{"model": "encoder-decoder audio transcriber", "dataset": "read English sentences (LibriTTS-R)", "train_examples": 15625, "gain_aug_db": 6, "time_shift_ms": 100, "n_mels": 40, "hop_length": 160, "input": "log_mel", "spec_augment": true, "win_length": 512, "tokenizer": "char", "vocab_size": 32, "encoder_arch": "transformer", "encoder_norm": "layernorm", "encoder_norm_position": "pre", "encoder_activation": "squared_relu", "encoder_head_dim": 32, "encoder_fused_qkv": false, "encoder_bias": "all", "encoder_qk_norm": false, "encoder_parallel_block": false, "encoder_inner_norm": false, "encoder_moe": "top_k", "encoder_num_experts": 64, "encoder_moe_every": 1, "encoder_expert_mlp_ratio": 0.25, "encoder_experts_per_token": 1, "encoder_shared_expert": true, "encoder_subsampling": 4, "encoder_layers": 10, "encoder_width": 192, "encoder_positions": "sincos", "fusion": "cross_attention", "label_smoothing": 0.1, "decoder_width": 384, "decoder_layers": 6, "decoder_norm": "layernorm", "decoder_norm_position": "pre", "decoder_activation": "silu", "decoder_mlp_ratio": 2, "decoder_head_dim": 48, "decoder_fused_qkv": true, "decoder_bias": "qkv", "decoder_qk_norm": false, "decoder_layer_scale_init": 0.01, "decoder_parallel_block": false, "decoder_inner_norm": false, "decoder_positions": "learned", "decoder_cross_attention_every": 1, "decoder_tie_embeddings": false, "residual_init": "none", "optimizer": "soap", "beta2": 0.99, "learning_rate": 0.0011, "beta1": 0.9, "shampoo_beta": 0.95, "eps": 1e-08, "precondition_frequency": 16, "max_precond_dim": 512, "one_sided": false, "adamw_lr_other_params": 0.00084, "max_grad_norm": 0.5, "max_steps": 6800, "batch_size": 64, "epochs": 27.9, "lr_schedule": "wsd", "decay_fraction": 0.3, "final_lr_fraction": 0.05, "warmup_steps": 200, "weight_decay": 0.2, "adamw_weight_decay_other_params": 0.01}
Rows from block 3 of the text decoder of a small encoder-decoder audio transcriber, named by matrix and row number. Rows with one number belong to one neuron. Each number is 500 + 25 x the weight over its row's rms, rounded and kept within 0 to 999. All counts start at 0. Numbers have three digits each.
After each neuron's rows are labels from the 100 texts, of 14976, where the neuron reaches its highest value: "tokens" is the input token at the peak. Only what is clearly more common there than usual is listed. The data: read English sentences (LibriTTS-R).
# fc1: MLP up (decoder.blocks.3.mlp.fc1.weight, 768x384), inputs 256-383
# fc2: MLP down (decoder.blocks.3.mlp.fc2.weight, 384x768, transposed), outputs 256-383

fc1.98:500509515521496492506502475494516483495502489547538536513509532487511474480488518489519457478521472541495488506512523482490468481499503514493499519516521505491542504478493479479458516505472547445484480473491499507454484523513462498501521512520485514504523477484486472486520497468465537511495493511542461550528517520468501531474519492522535486493524495486506497496495470455508492439448
fc2.98:500485510456545554518486460464563484462483507480494530495534542496460495542517504467506520503479518482502525482551483511467524500427498496478551526535490521464485480483488520514541482523464484460533496533490471510516513528533549552492460487484504499490485501518504524501480478491449490471541491501508497470479491510468486493450539521509540490482496468501502459512512514470556494513541
tokens: "t"; "i"; "a"; "o"

fc1.416:491518513458537495482472463518497545548522473507492525494500483485473522492522524482493536526503505465487510527475468489447485502502487485524519481540520462540538501510500484501505485494496450506489477502469489520500504476459534471521506463493483438494506482509535512469475540505470506511514468553517497536496536427502488528498508509503499475490501475485481523460430434468548478529509
fc2.416:497527498555506488503505504502555525470524532511479523456537503534502515479470486522576517520463502510545525522533529492505458554478494489448457442493501517519566536528510512442499485495504545508528513508542533489495483494491498485450502467481519497547508500492544484485524493475521496441530513462546458518491487553460535505479498480489500498523496459473492490508512494489498507481542
tokens: "o"

fc1.113:496507486479525497507508488484533486446463516482494471491488519494542492483467503494524522526513484481503501486490479457508489471497505521527488495501517454505501491490414496476465490538505476492508529502475501503540533540501490477485513504489489545455489452463530476477526480529475489501468481497471533507508493483483521464497481496481549512528466549517476509507503500496495505512470
fc2.113:521491516505524519532541479454422489492511460497507527509463510506505503531518506476507476445494510556474472484506508520543472518490473486530530503506514508471495554512531498485485498516539466477524465517436508498501477491454490492525475524486505485505512571516493482488515485499518511535511515455516488488540497514495551505508540453501500481500506465493509506513518491520490518501545
tokens: "f"; "m"; "r"; "o"

fc1.669:470498493492546537439493469486494486511477468516506500531463484488528530501496498520500542546507480448473538451481498524511522540498502485482513483493499526468449519525549541511522505482521488534494541468501455478516448498533491526473455481485452545507494469498485552507484514519501483531531513517478449495521524494488512502478510497495495507515567505514505494515518473467467509490494
fc2.669:474495479464490525479489479507462511550537489523459479461450473533475509476486481548472473502525496505484483503509472524538485502473474472510521501482505505505502546472485534460494520519497492462528526516492522475529491497452497493438524468512471485509470496468506469541490469473502531507512487474484529529498526497489481493509515483488482457541450483511505486484519525510504491498494
tokens: "o"; "s"

fc1.680:493486481516528479505478460531470479483543466520467495526529499512540501451493485521522550507463457458491514450512538512443470479500472495453480489510460497475489497472481484503513511504485496481468479473523471514488516541525516495526496512494530526458505490476497503546485507516493495493516499481480568476485482507537496513531477513484524503466530505490504502498513465458499485496465
fc2.680:534490545512505520527525514463520473490474531463550563524491490481480486530476498465476501482528465520478468517484513497513496505518489515501523475425501466505511471454493472485518509523497487517551491481474543456509493494474531516505484517488506509507485454480533507529524456475497484543495495416476496519528489515470482468479498504544458491480503499522500519476514496477522496468553
tokens: "m"; "h"; "i"; "u"

fc1.431:528520437549504512506501493461534477503498477493516452479511496498518495510476462507489483512455539472492479528469495523477545498473526459495469423453479503489489533538500535463516513512524554460463497503566489513468491455454517449504482518459506526495505495482540488568559483503522516494485511471505518523484498501483473526492493556549526522510493515455450509503517498510504460509505
fc2.431:532545513548534512487495519482515486468504474535473500522474484451512484475531483503512509540520496518548482534528520503527441497515525503524471460516524490501498467475497477475496454497469471501507528520534504497523437527530515522519514530504517524460475499501473505504514493496510553428494509485503478488486536465523492490433499467538530498508466541491563492530498456469488546519523
tokens: "a"; "<end>"; "c"; "y"

fc1.221:490546458479493536524478503518501485513457477493557542519512503501501499484490509508526468513497469519502511506529461478487527521527532485454484480454467493480484493483517482497507479460459485489523473480488489522534499488478467501445454514530506507537539540496446496514536503472449510500483468518518457465491435483478550499524495499517515497465499445494493483486509510473498487509508
fc2.221:485489486525509500519504501504474504514507522492513496486478484516523488514490523509520484485486493490456483505516518482465528500457552487504473459515476532491504488500509508469543525511514523502452523463477496501519518441517478508546548458523491515506482503520504533500495502508505515495517509512523508502468488472512496572501493514526426454508511499511507531500510540528494504523531
tokens: "l"

fc1.271:462499457482565479520484468507535475519525493445478532496546524511504483513530507505512468527510510498512515530475482505540514523490487508453482511516495503499492526457526506511512529486514511528517488510487466501505475455465484500488512527525485478470484477534489508494464508503484492531513518543454459524501501495493443497494535530479467509495540522492498467504510484503479520489527
fc2.271:524477551505478496468518471519500551490498526507496530528491510541512506480489502495489502500486492463488484473510520510544463527520471509487460496511457518501482507483522445547502519526481515526544472529479480451485530565493488467497480543512531527512507458541486479536507505483524467532469471507476498530459507508572502451507526509478519481514453520483510461523463490495518483460541
tokens: "a"; "y"; "m"

fc1.141:486512551518509517493519529510515480509545527545479478499575551456495494485503483536523470495525517502462484521511477453522465483509516546511509497518527502453514502488518518489493450478485522456526498534500501459522536532527530521495491513484491523518490548530526500496539519450494530488478504489519504514477494515502493517484512496495486490452502505537538542507486513522496514509547
fc2.141:493540511493492534498526460470485474519496505490477499504517482493499495468452500472500508490451522537508489473506515540457472516519471479524515489501503449498538453501499520512513491501520530516495508502470540491536509492536535527455539492494541498472506465521492535519479509498501443507490529529523436492494549513506474563483453514471496463495469491465479488513539513529525480521482
tokens: " "; "o"; "a"; "w"

fc1.430:505487474475517493509498527470490488499511462514535446500496514496480477466500481524498490487479506534494519511491460511495504490548508505497504505510481513505459507500529553476540542502537504482520484453493525515497485515538457535444455512523489527486494545512502476482474523489493536484505475448480514494487561493508532517517544479482530511479492463467482498518536497472495469490487
fc2.430:464466519508520450514472522503472483505545492541502488538500494472532512488525502520515514519501525497535488453499494462476526514516525453445510505507495542480504476483496441510456449503480521549473501510490482505513498515516509525466566479512484507473544497507492503507471486545480484489510483496522491452498506508487504523508524487514526549485486528494506507440509491476517512481511
tokens: " "; "e"

fc1.537:482548538489516494541461518532490500525534456474490504464482519474487512473507454520487461478524552477478507498483509532535564510523493448520480495491464544483465488467508519534507510468506492484548499508524469531476444432475536481537473510492525497512490517488484475471523496482518494454519530499523527472537502470562500538481531460474516505515486515553482503519508506527514482495492
fc2.537:509499525471483498474537515487480432502493509524507507482489528492508505500480473543471484522485504502484505523492503507474455494477526500463540484556483535511497484521538508472522512508508542493517500522472545537518527534489460482484498436520482499501470482490524518526540520511440501494495464472516500504517499509449517523520530478515511511467486468477474477518497493475432515488477
tokens: "f"; "r"; "n"

fc1.542:466535485448479511482538465485517501499462446486496518493505503485507498520495517510521511488516491481531509496518466485495465485506520477479522523449503531452502484547472493466512499498571475499522479539514523449483498485517534460485500521457507479473486515501513483513494501478500490479511540530479511499515535549517519530497492509495497515518530512543480509480472501523452513515502
fc2.542:491499524509524514446463504485503490514552528465502510510476542536497528479496481518506513524495521513503501515504527534514542435479523544507476536485506494497504505499494480515560505508494537513493556554508458539499462510513539525505489516569523483536487533500498466463503501507502531522476449531494447541464478518483523480450508516525498516508489485485489538502498498468508497526524
tokens: "s"; "k"; "l"

fc1.130:522524503518449505485443501513506529537499493464481488550501524498509537529504494449546477500508546502481515497483550488544522505473485530489476499511475467474504504524493511470455488522451505468479551455484467514518509442494501532507521485549468485502485480549531493473507482532506474549515485451524543504518549444501489499509507502512506503532458486507553518461518492523485495505478
fc2.130:475549490542440516480523490511528512547516457530502456525461452516497532511491482517490471488506460506477465473513518456520465479504496484522487488519510525516533498573474513520559487521489487505537524496493451504476473526505498513510526488464485481455474531483501519492482459507490488527543512494527466502504521554510485492517520491523484513511533489473531531545483478481539486542481
tokens: "o"; "i"

fc1.343:502526481504495494549469520483561498550487501534503497499528480491446503480481515489511482451475531510562498448460523522491505507504513496480534488502468530524482503484473490512507487489470510471461483519489446470479484510503479488508511532516492508479493541514507487492522534478523512486508524500489500512515511487460492493524527501544498538494509503489472443491513524529539489529497
fc2.343:488475500533469536508487488520510546487511515540423512457546524491545471475529509503488498486510478458506482524529534520500515529522500489493461504510503516505534529502485446503482520499463470512469514518497540483512509508505481456499503520524508506468541521478477480487506482503493491532508447458513534523487510556461479477454494538519530485504481478482535450490520508518447502507471
tokens: " "; "r"

fc1.123:529452540494526489527472510496419477463473484480514526476487457504491499472497477498507478540489478483503492482496483489520479487518515501556528453476478519495457524513463459528477519532510505457491523522479512457501543505535473508448487549531465534526480493489508498528482490492504490510500461513542515488478465470471534507496491495487458499480516505465506525508541445529501459481505
fc2.123:508531504529466459515483520511504471510475506488485504489524516543521515490517454467504539492522503456528554425475521442529531496478533516531506464520486472511470479493515520473479488482519452467560472486500516489464482507490467521533520510446483525493473502510481486480519465464481472488465494516440513485510501478516451534492506517478551487458466482470483487542521498483506497502489
tokens: "s"; "y"

fc1.535:485478475483497517517490492524476542503506504504500478553492490499482523497484499528535454441437498530474508484515451501517495511520477501504486453466493494520540473479490501497438485496494489492483456484503503528494461534516501474526504488446503555490469516489500492460503487498469498489508506466504478494479506507492467507492494524512505460484522487533483478493506482509440520510501
fc2.535:516526477510474498475505529512486478483545496531538475497500474474465513557480542503510520536491502432471436484480532494519482480520474509497509477495515505496527492537439466453475506491496509497556519450478502449553506496466507482509477499532553497515503468469509534529517457499479523514498459500495503484434500498489525494480458504486528527493519472538467514492461519487494474514504
tokens: "a"; "p"

fc1.594:502546506468489520497495484478528510496462519509506462482473482488472529500522541500481467509464470505519520475497498494506566529556534509466516438467489456489510496541542468520490500494500481500497506444505504495494495515490547495503502464530517511491470506513470487485492464486505505518478493485496454540473490471525475463492488515524464532553495508497476489464475456464491441495481
fc2.594:479477521482486482526519508476516474511485485499517526525487524511452492437499511531510508496482494500487525495555515526512526486504492555558502451523491527503475521463525481545524491473484462493472539522496483517489522476501514433477467492498479528515493520496533493460483550481504493452519538486480515503500493498476532448504542523521529498522505497501469501477491490490483463479470
tokens: "o"; "i"

fc1.449:496475483516517544480480510491489471491475495500487508510507463513502485479489489495516472513532504544500503519516479462546506506471478519494492472516544525524489506480538485497496449493495484509512526495505498481519484536487492528484500501480487520486474518529469535513552525517534484469488574523522527441506493463501479528499546465514476487491500553491514461509527490501546467457500
fc2.449:515535537521520467493512493523559520522479493523473475515484465455521500448488515490483527484534501499526496504504479508510466503539494505539485485510498510473516446452504517498490521522506524484491467514541501536479501494493501470510509546479509507489491458483492463499538441504548549494521528454522514509504483527525520504438483482520514467514507486479473508526489546493508533510477
tokens: "l"; "<end>"; "k"; "'"

fc1.319:461492518493504507523525498500510496486490466470501531467479489520468524495512493542520482500503477501496443511477481495484528532489515480483514504497509500550517526528505488498489516481494474515479494488480492544488525566452513466485490532472518539476464496502512471533503480457488509528530506484491481499544525494501516491551478501461525513483482505518506581496502543507514545560527
fc2.319:525479523526535522480493481499435508475494512490558462520516499517510482447499476491460483488477542467543509490525538489540533467491517507500498515496502514525499519458478553462518493489484464458490475484498518528511498500486445512503479490530451503509521515483551515471478496491526450522508481511516476513484519550535473495479516506483494541480474518497511489508503504530519506501538
tokens: "l"

fc1.154:488530540545557516529494477520541533480496498491486531522512517473560515496530491508491487562513526451514461488462491540478509507481510478497476522513498484456478499534492503545500498482522481495490520473470500488490479504493501563485511513493502542523488496501459501534510499466486536511500470510481502517510480519524529517476459436503469530505486510470495502544481510481548531535490
fc2.154:501487495550482517529528491477479500498523535515477471444499438522518501492443510491503547511502480553457520556512515512507482492512519469507525525507490487536555543482522504488519518512449493493529482492455478545459508479454496433493529475497563489484524504519497461506495531489527475509507514491488495537479509495508486493531496531506489508502483521499474541457547481501513484543484
tokens: "a"; "n"

fc1.600:485523479518527476457505516490467528508546464494540491486510502505520491488479521456477490512518461490542535494518558473500507507507466538554496474471471512555485551486501496541449500531444497557502484514467503551519466545545545549476491505519480493519461503488524528476522531537479468465511539475467485477501507506476526483480473476548526522510518547516482491508460466505532509474517
fc2.600:486536526505494501481499496479508527508487490464478467508518536503487496494516527494471546445537543455517540489488485526511498501550524494481502492509535536504455458421521538527471464485509525504516509465547471456431494497511477537519459494489499526462475479549519451477492489557509527525476493484506491498520503474494493477522456492516475468485452576516498455535470484510516481515502
tokens: "l"

fc1.593:524512508508495508509516513491540506467435462483527472539490499519529522468484520514489469471503498531497501509482519494559514494543471535489515488526500522496491453484481499511540507512497522528481504550519524504465488508520506458497526425517507503495519540509494509512515522474515532525464512527478482492497514491526506543500494498490493491501520498488463538452497492509469471486531
fc2.593:488515533501512457504478540503532463518512492505496490530445500482456463449529516470491511468509523467519508474498478511512515477495512484483533492497480520496526510495505512527499494517461511537530500504474494489487514481514499517546490463433510530468481498492530490511459476496528458475520489552466470507478461485515474515504485458498515486470506549524520528515487521523497478429476
tokens: "s"; "d"

fc1.648:453447521496465504468516505512486481486469457465506474536520501451491531536567482492488541505540507492516534490512494495492487446463499521502519500502514507499459496516509472508453480519516532454487492504507516502503509529539541484481505529471531492505536526527483485483450499526484532517523485482493562525454506508526482491536490464510449505481492488476471521470513501502504570494518
fc2.648:525434447474514482505468524493479505485490538466553525476527521473500509491488473498495489488517431532491513517477471498486505516488525461486519523486476505493496516511520472510505548514479537530513480509530523481502515498551492527485484540510503502539473517510491499536541509454483514448471487506507438501512483474501513483507487501500527480487508488521487515470496500519522494523457
tokens: "f"; "e"

fc1.451:465507495465528503496490502517481489518480502556521489504455516504489529530484528500540502503521543478466488533510530490503483524469490500526492452458492510495503510515503482495522461501450479484513496464493501503510497537471506490491492500502512494490469492486516477490506496470493434507477513485489505450476520487489519495498483486501509485522500500466487511503477560506552496504500
fc2.451:518586526493496476502535494490547519500496524489515486486522521478535537504528555523539523506481502523502491501511523497494488538509452498492508436516512516536473518496512541489521484531450512505521479489568520498534489492459528500509544464546543442502510496523474508494465508508497509506483449490506509481529504474493484479512528450496485525489536500527525487536516470518497479493519
tokens: " "

fc1.734:504562493441534498537469511516512506490513482490478496536455515522521521493518484479495542483512504469502508503490498505484510478511506479483458480487521539503510510506456480465543511496463530505499488488530428508480536442481502529488461433484495487548538459491520506457556516510483514455489451515501533497461489515452497501501530507518487500470512516508483521487457511485502462501453
fc2.734:499495538549526473497508459505489501465511518533516490489482465515460496492476471494495491532472503515533514528513495451513475527488539472549506461496519520534488534511502471511525503530547505544464501507472471479542509479499510491482540495504511486520475515476525470490523543498495465476508519508431507482523548514502502495505563448489447547514504460493501476533512482569445495514532
tokens: "a"; "f"

fc1.226:470528471478505502531504524487521434505521453455503550491537498522496470529484483480492485497493490491485522506479547480435545488515513557520481492465526518455499508479502484483466523515516448477490485525509484481501533487517495518450530511569443521476511496498482486501512518535494542511451501503475499498509515495504493469488489536491502498473521492487481551473489523515462467493496
fc2.226:503482513555510505506568494458493503501524497515510537500488491479544525506508534526457481515512519509483486476483494547476515480492505487482482482456497474532492492526556489497517493471528475458530483504531490557499556483508514497482504490506453482500461458547491423506519451490545499536494522527525539501492502502521494535500501518503466501530486493509525472492500515548508525501534
tokens: "u"; "r"; "p"; "m"

fc1.548:514526454503475526496497498435486490522477546477456518499505536457501426460536488554484535528475485477487546462482509473481500489542483490515517524453471510528513518510557476460485512525522470511483472491501478469454522507518480472491508498515438484514521454499516511492501518492474503503510504494475489522480509514507458530462476544519526499498504506494500517453511516489513493501461
fc2.548:516505487477496513516488482505492474469485479482501531481476519474460493477567502423504484481517550478480484488519487513498477490491527489539511467501483522481485502503495480581496514477518520513504524547504499484504496495522491565445476522461522479472460472514507505487512503472510463500531490502537501484494521464533505501489477533523505499473491505487546492517507484523557484469530
tokens: "m"; "i"; "k"

fc1.731:494471468461549474507476529508491475504474514526506523493539495473483463485476483490525468512490527515542487485509448473482537525473500502486474540527472449506484514468514496513497480493468494539534447464481505457496492541510508517476440508492478468492490471534535513490524460491508520497512497511491498498502526533445478520476426489457447488482472481471482538492517476454495539507536
fc2.731:490473513506495492514519514460492452499483513476497482528503500486544513520505511518486529489510536475465481497481491504504517507505517505509505514477518481555475534522449519502514519499465521501525522487529547506516505489500512506472547446543536498510513496488545446488517475500513464471478484518481482511505472526502470459469461533516540495466534487519488494479485492493496472512473
tokens: "t"

fc1.360:500486503486494524471520458515476478501478463487515515482507486496496540460499447541513478498506526481528545506517481503469520536500490495485470499494478471478491523503509468494466503485517472495505535517525520489470467510485502467510542497473528485504474527472481488470506469508475533519449504500512493541509545503534434484510492464533542474503532505519481482467522484474512489480476
fc2.360:529498506518503530527485506527525523514500492497517525464467494492468465507502489498488462544521454505528491510503540545495517496474511515510481509501559473484529484483469557457486506538499494515472492522508496486494525525487497506520537482496507495541513482520469512480475488486542514495496461527500543465535510490500482515493492536515492460484463549477523525502415500511505479509501
tokens: "l"; "v"

fc1.472:486543538514502473532510483474523477503480489518522508513482549482542473516504508513498456527518484492489541454443554513488476505531511515511547496412525523470509474504474503495488472477554500449479474493516484484489510443441451526550480499481493529488491518523503518482502483496500543448471511546514444500435485498472525491470502502534479510447477455521500506475529486523526470497516
fc2.472:523562448539472508485529487529523479476442517500497477480504476471479498506479456477505530503522507514489488501526520496498498482446506515528505494510480542502479478473491517465461477497485466482515514506494530514529519502482466526504501511543482460523496479492504491444493546517545447517511501471510498527508473511491483477490489509549505544528481490475516523525465496547502476524458
tokens: "m"; "l"

fc1.551:496501536481494484494483495483472531530502526517485529512454499486507466527505511507531510480505497511496503498437541475506489534511483467484521474471449488520493518452487525487498471522526458510492493464539488561489513463460485516471524450424478522503459520507489505468519493494435522481490548469509471490497488534485492480446479476509482485528502507518510513482471492535512512538451
fc2.551:513477485504530497536461492470470497519505480524511512476508483494531514465484495539477504523493463505477495526510461511494530488510538551496533478496489503472485485473539553484460502510487510507456530554494519475538540516460499529507483482537507509526480491485487530488500490483505531529458517541481507500505540497544477477497507533471477484501574506532481490504493487482512522509513
tokens: "m"

fc1.656:452468522528511511479514512494528455517476494541519549512516494486481484474510508414485487453484515487511473526479489489500494470560502522481519526507543506461515528497464479537547473557540487489473503503542487496484529530523561512502487467467549488477481505505495478504496474498525495486498500495501547526496508483477513501496474504479495494524516476471465513494509518513488477478491
fc2.656:537521492485505515473523518475483507521510480555524518426532501474505498500506525528511488506530485485523500446510483484511443504522483501491498515505508528478515500549493493457508527512439523541514491478491510493520513525533449527456471493497497506506490503480504490504521488490472488472531536508526475463519544517512524476528498520479527538503510468511471526512517516515461530486523
tokens: "f"; "v"; "q"

fc1.596:485523501531499480526493442479482502492519496495499538518464526491479510512487527505528472507458491483506505517485477500513489490477501472538495546470505505493537482531504546517497458502478491485485465518493508531512500511520486480438545526528491524514523485528490507482506510456501502487468532517528506503506480536520517530475487501509488482558509504503513528501491503435520460528491
fc2.596:492550522504515457513494498499546491485534482496508478503498495495501463522448505481507526512552513499515504542510503525532488505501485524502502489522505470550495498487502510500506508502484442480528481494507491546482529487495522529500483509521501499493477502519536510477515503519561515479506494548455509498540491500524501519473502504504517457507583454489472531544476544485537471500473
tokens: "m"; "o"

fc1.513:516487516482485512500498503495533527517494491499488505513453547481508471518515539532503541496505496534506464510517490533524514505473517510478484508494484464492520475490482488518499476563529462501472577545557516483468516484543453517518508508522509510551513460520511443480515456475544457546452432481494518533545477510476479470518517502515521508497493473483517494503520476506491531491483
fc2.513:496566507487544535531509515479482441496548531501517473462516518451528501501507491505457524510509502543490480479473489510501527481532462500487449515513523505485478502522436485467499474555447514488475524469497512540516513512467488474484536500515488500490519494467520496475528513472485549504490497430493485461521453520451488543498538517510528531496487496521470519491502502439488524503476
tokens: "f"; "o"; "c"

fc1.729:557531418531456500499497473486488481481481517512539463526505481499517522523518501495501472502498511517482515509523487500478518526512480531544511484475506421488497540548461503518510506508507515471477476509478505478512464506503501461507517490499472487461508493500511501498521562473458495502538490461528491483512525492489531471547530505494476538501470470453503543493494493479527501519485
fc2.729:500512528491530480488498521467490473449465482510539522530524459530515509532558506522506474494451488491497466531524474475477470478523464502486513526521503506511473478584523481525525512488499486517481487528468552494500515457535494499481519502516488478526504526518491527467476543495503505494483478488490480549483466472496527518463521481487500504464509517488491488476534514506482490511477
tokens: "u"; "v"

fc1.356:526480468489503505499526457519542543523514447504463485499530475469480549521505506496484516517530520542519500511513507520523443492498559494503487470478527493532461472454503508553503500487505513469481538517521475478447499507449533520487473473462488514502461552520476524485547515523494485511526495479505476520532471500452529492492488506509479496462545473527473500503442478510477486494481
fc2.356:503495499462481495518516507494478503511509520487515493500528564499493497478507503507517492521503542508516533456489484503520521497518512496470464440542524462488477497558497513509465524518497528488523515451501509574494530538496524523495467487534485521530478490486511486505501473536562514498527484486526524460530490487504488517539523502513511494505496521512498473523506497492475533513500
tokens: "f"; "c"

fc1.349:569493478495497500507480508512511491479526480518548476471491519448500451538524516515512505498473512463527535419486503486466459487505508499520506512490467485491490501497476464484472488528498455470494473473490508515487524450493510491495504506515498528485500477529485475487510548477482494542474511506493524494485511523477499516496443528497477500471549489505487499532499514487513507472501
fc2.349:473486465475444496557479526495553485516512488532499490526536514475532468490494531486479529457492474508546486498494503489491471533540529509486507472539496519476502504508479476529551464545473451515500481505498542522481457517502478486504473519478478496525491525482535473525490443486514493494489525480491540469525480508501507458536512497496525485501498495508463536479515498473509484485500
tokens: "s"; "o"; "c"; "'"

fc1.326:514438492489536472461486456466476470467489499508508515484541466490493507485485468506466465485546505494481544466505491516515536484488501509454458430493494493494531541501513539488505520542532462473478479546505503545476529492483465516516490530511499497517489464515471477515493499516514445500474465468481503508488445480500501554504505483514471485507506508533533520479518494577479456499471
fc2.326:522484474524518527490482491497537526509503509510486492488551478529477508530496497492477544494512525485515477471512523486523459550482482470533507541506470456475479527458503501458490459507475534523545499507481518528542443510521494517484521508487524538466504544514513469535507473473541521498514521517494507474516476507484489485499533491507544491487477529523489506499500481509489489476524
tokens: "s"; "y"

fc1.115:481493496456476555512512509503439494491496474465520475535504488465495494511496514501524477523501481483467520519477480500521478501480529492529494476516525497539525521489514453533534475502469437435510508515526544446477471515541504502518475459513473505472510505493497520533534524496457464502475497452466535510528488477469490509502522510505512478528484504520520460455482505445530507516515
fc2.115:518509514522509465507509498458532458475477509504516517516492533455472483509546498484476535522534518527527485463527470553548504495481475545543515518539525484474497526463496517492470506492496477529499461502478501489555466473492472528526512525492465492502459475492484509454514487467519459454498510518483539514544480480538517538493457464471494484474497458503490498520514463498479503525500
tokens: "s"; "n"; "r"; "l"

fc1.516:513500437510534525555524476516546553508506505471475483471500494505477425479531520534534517441459436475464514549516485487478485492460508473479522490516530516522460507455451499502456495455479481516467465494488510496489502503503491468527554481469506467476460473511540545523529473475463455471470504527472491502486483459496459520478467477480523527507481494452505471477487497467489485519498
fc2.516:492464498530485533452494504490467443473480486540535515463498533511472545509476506505500515539487541491486506461483485516475496437513514528539479500486524511481522517511502471520525451528500477487536492471524490476480478517507516476498471537483528494491497490477455498505500492460492465539491510527499515481520467480458486522502506449515460470498457494564479525471537493480501507485474
tokens: "m"; "h"; "f"; "w"

fc1.760:473531452549525498474532509511528509496503493446504503505474528494507484507487458515528522531515523483502476469481503533515503542489507502530496484496496480522507456495535520510499466497496518479545467508485484516486493520467515537538501520526502511476482493541480475475457513494451544526506498532532498561534479457500472463496515472522500530520517477555481511492512500480494507517509
fc2.760:486440490562493501532515492489508503504443481520481504491474445534498526485549506484511506513520523537479487449522492541515499506538496470468508494511452462493516484499513503542509522452493514518530524458506486491480463498491511488521511491501497492505483428494519536506559508583480482526513472489468479447491505497509482478465459568520554520477508490485499494509487511496547509494515
tokens: "m"; "v"; "l"; "s"

fc1.705:488477488463532418484510491498501493519524483551515517501508491490500489505488457466502470539478479460524450522569485461498474513473478548503511495518496494496537496546492484516539479548500469534491492482507479485542547444527501510527504498540495554482508551521515489471531497489475537511497421512481519517477484520524465538543471516504507477480498519534459456493481452501483511495502
fc2.705:479487527497485539541512539474514475529519501452509462478522533505446529507491510493487506509528512508502505486500502489504481479512513508484506494504501523490538492467474538522508515521462501478504514493487482544502513484529497457487467489486493481519476474472501484517470542536467565479511531530522502501501498506513546484526480477479501501534497441496504497498520538501483507472504
tokens: "a"; "<end>"; "t"

fc1.725:504511455496469502486530500439515464475447492522495505481482504475470480511524478493464519466463561493534532509468460480502481476510474492499499506494501507491476529489483513521518510477505472529491489494504471522472462518528494452501517463486485504459515448497485437474479505468490489474458445534503495499453533521534515478469499496465496516483439461528481502466495521510526459549489
fc2.725:495478508505493521449488512499529466501507494518519508482498504453532543476556460477516500475506519497535469518454560500515457494490512496458469506503481502493488500540507433535471470528478500500509473473465504515495491497475488541517480522497486493507502550491529505483491537555505489487536500475465515465533427499466525523496540519518480475513551551539494491489525499493495516516511
tokens: "l"; "c"; "r"; "n"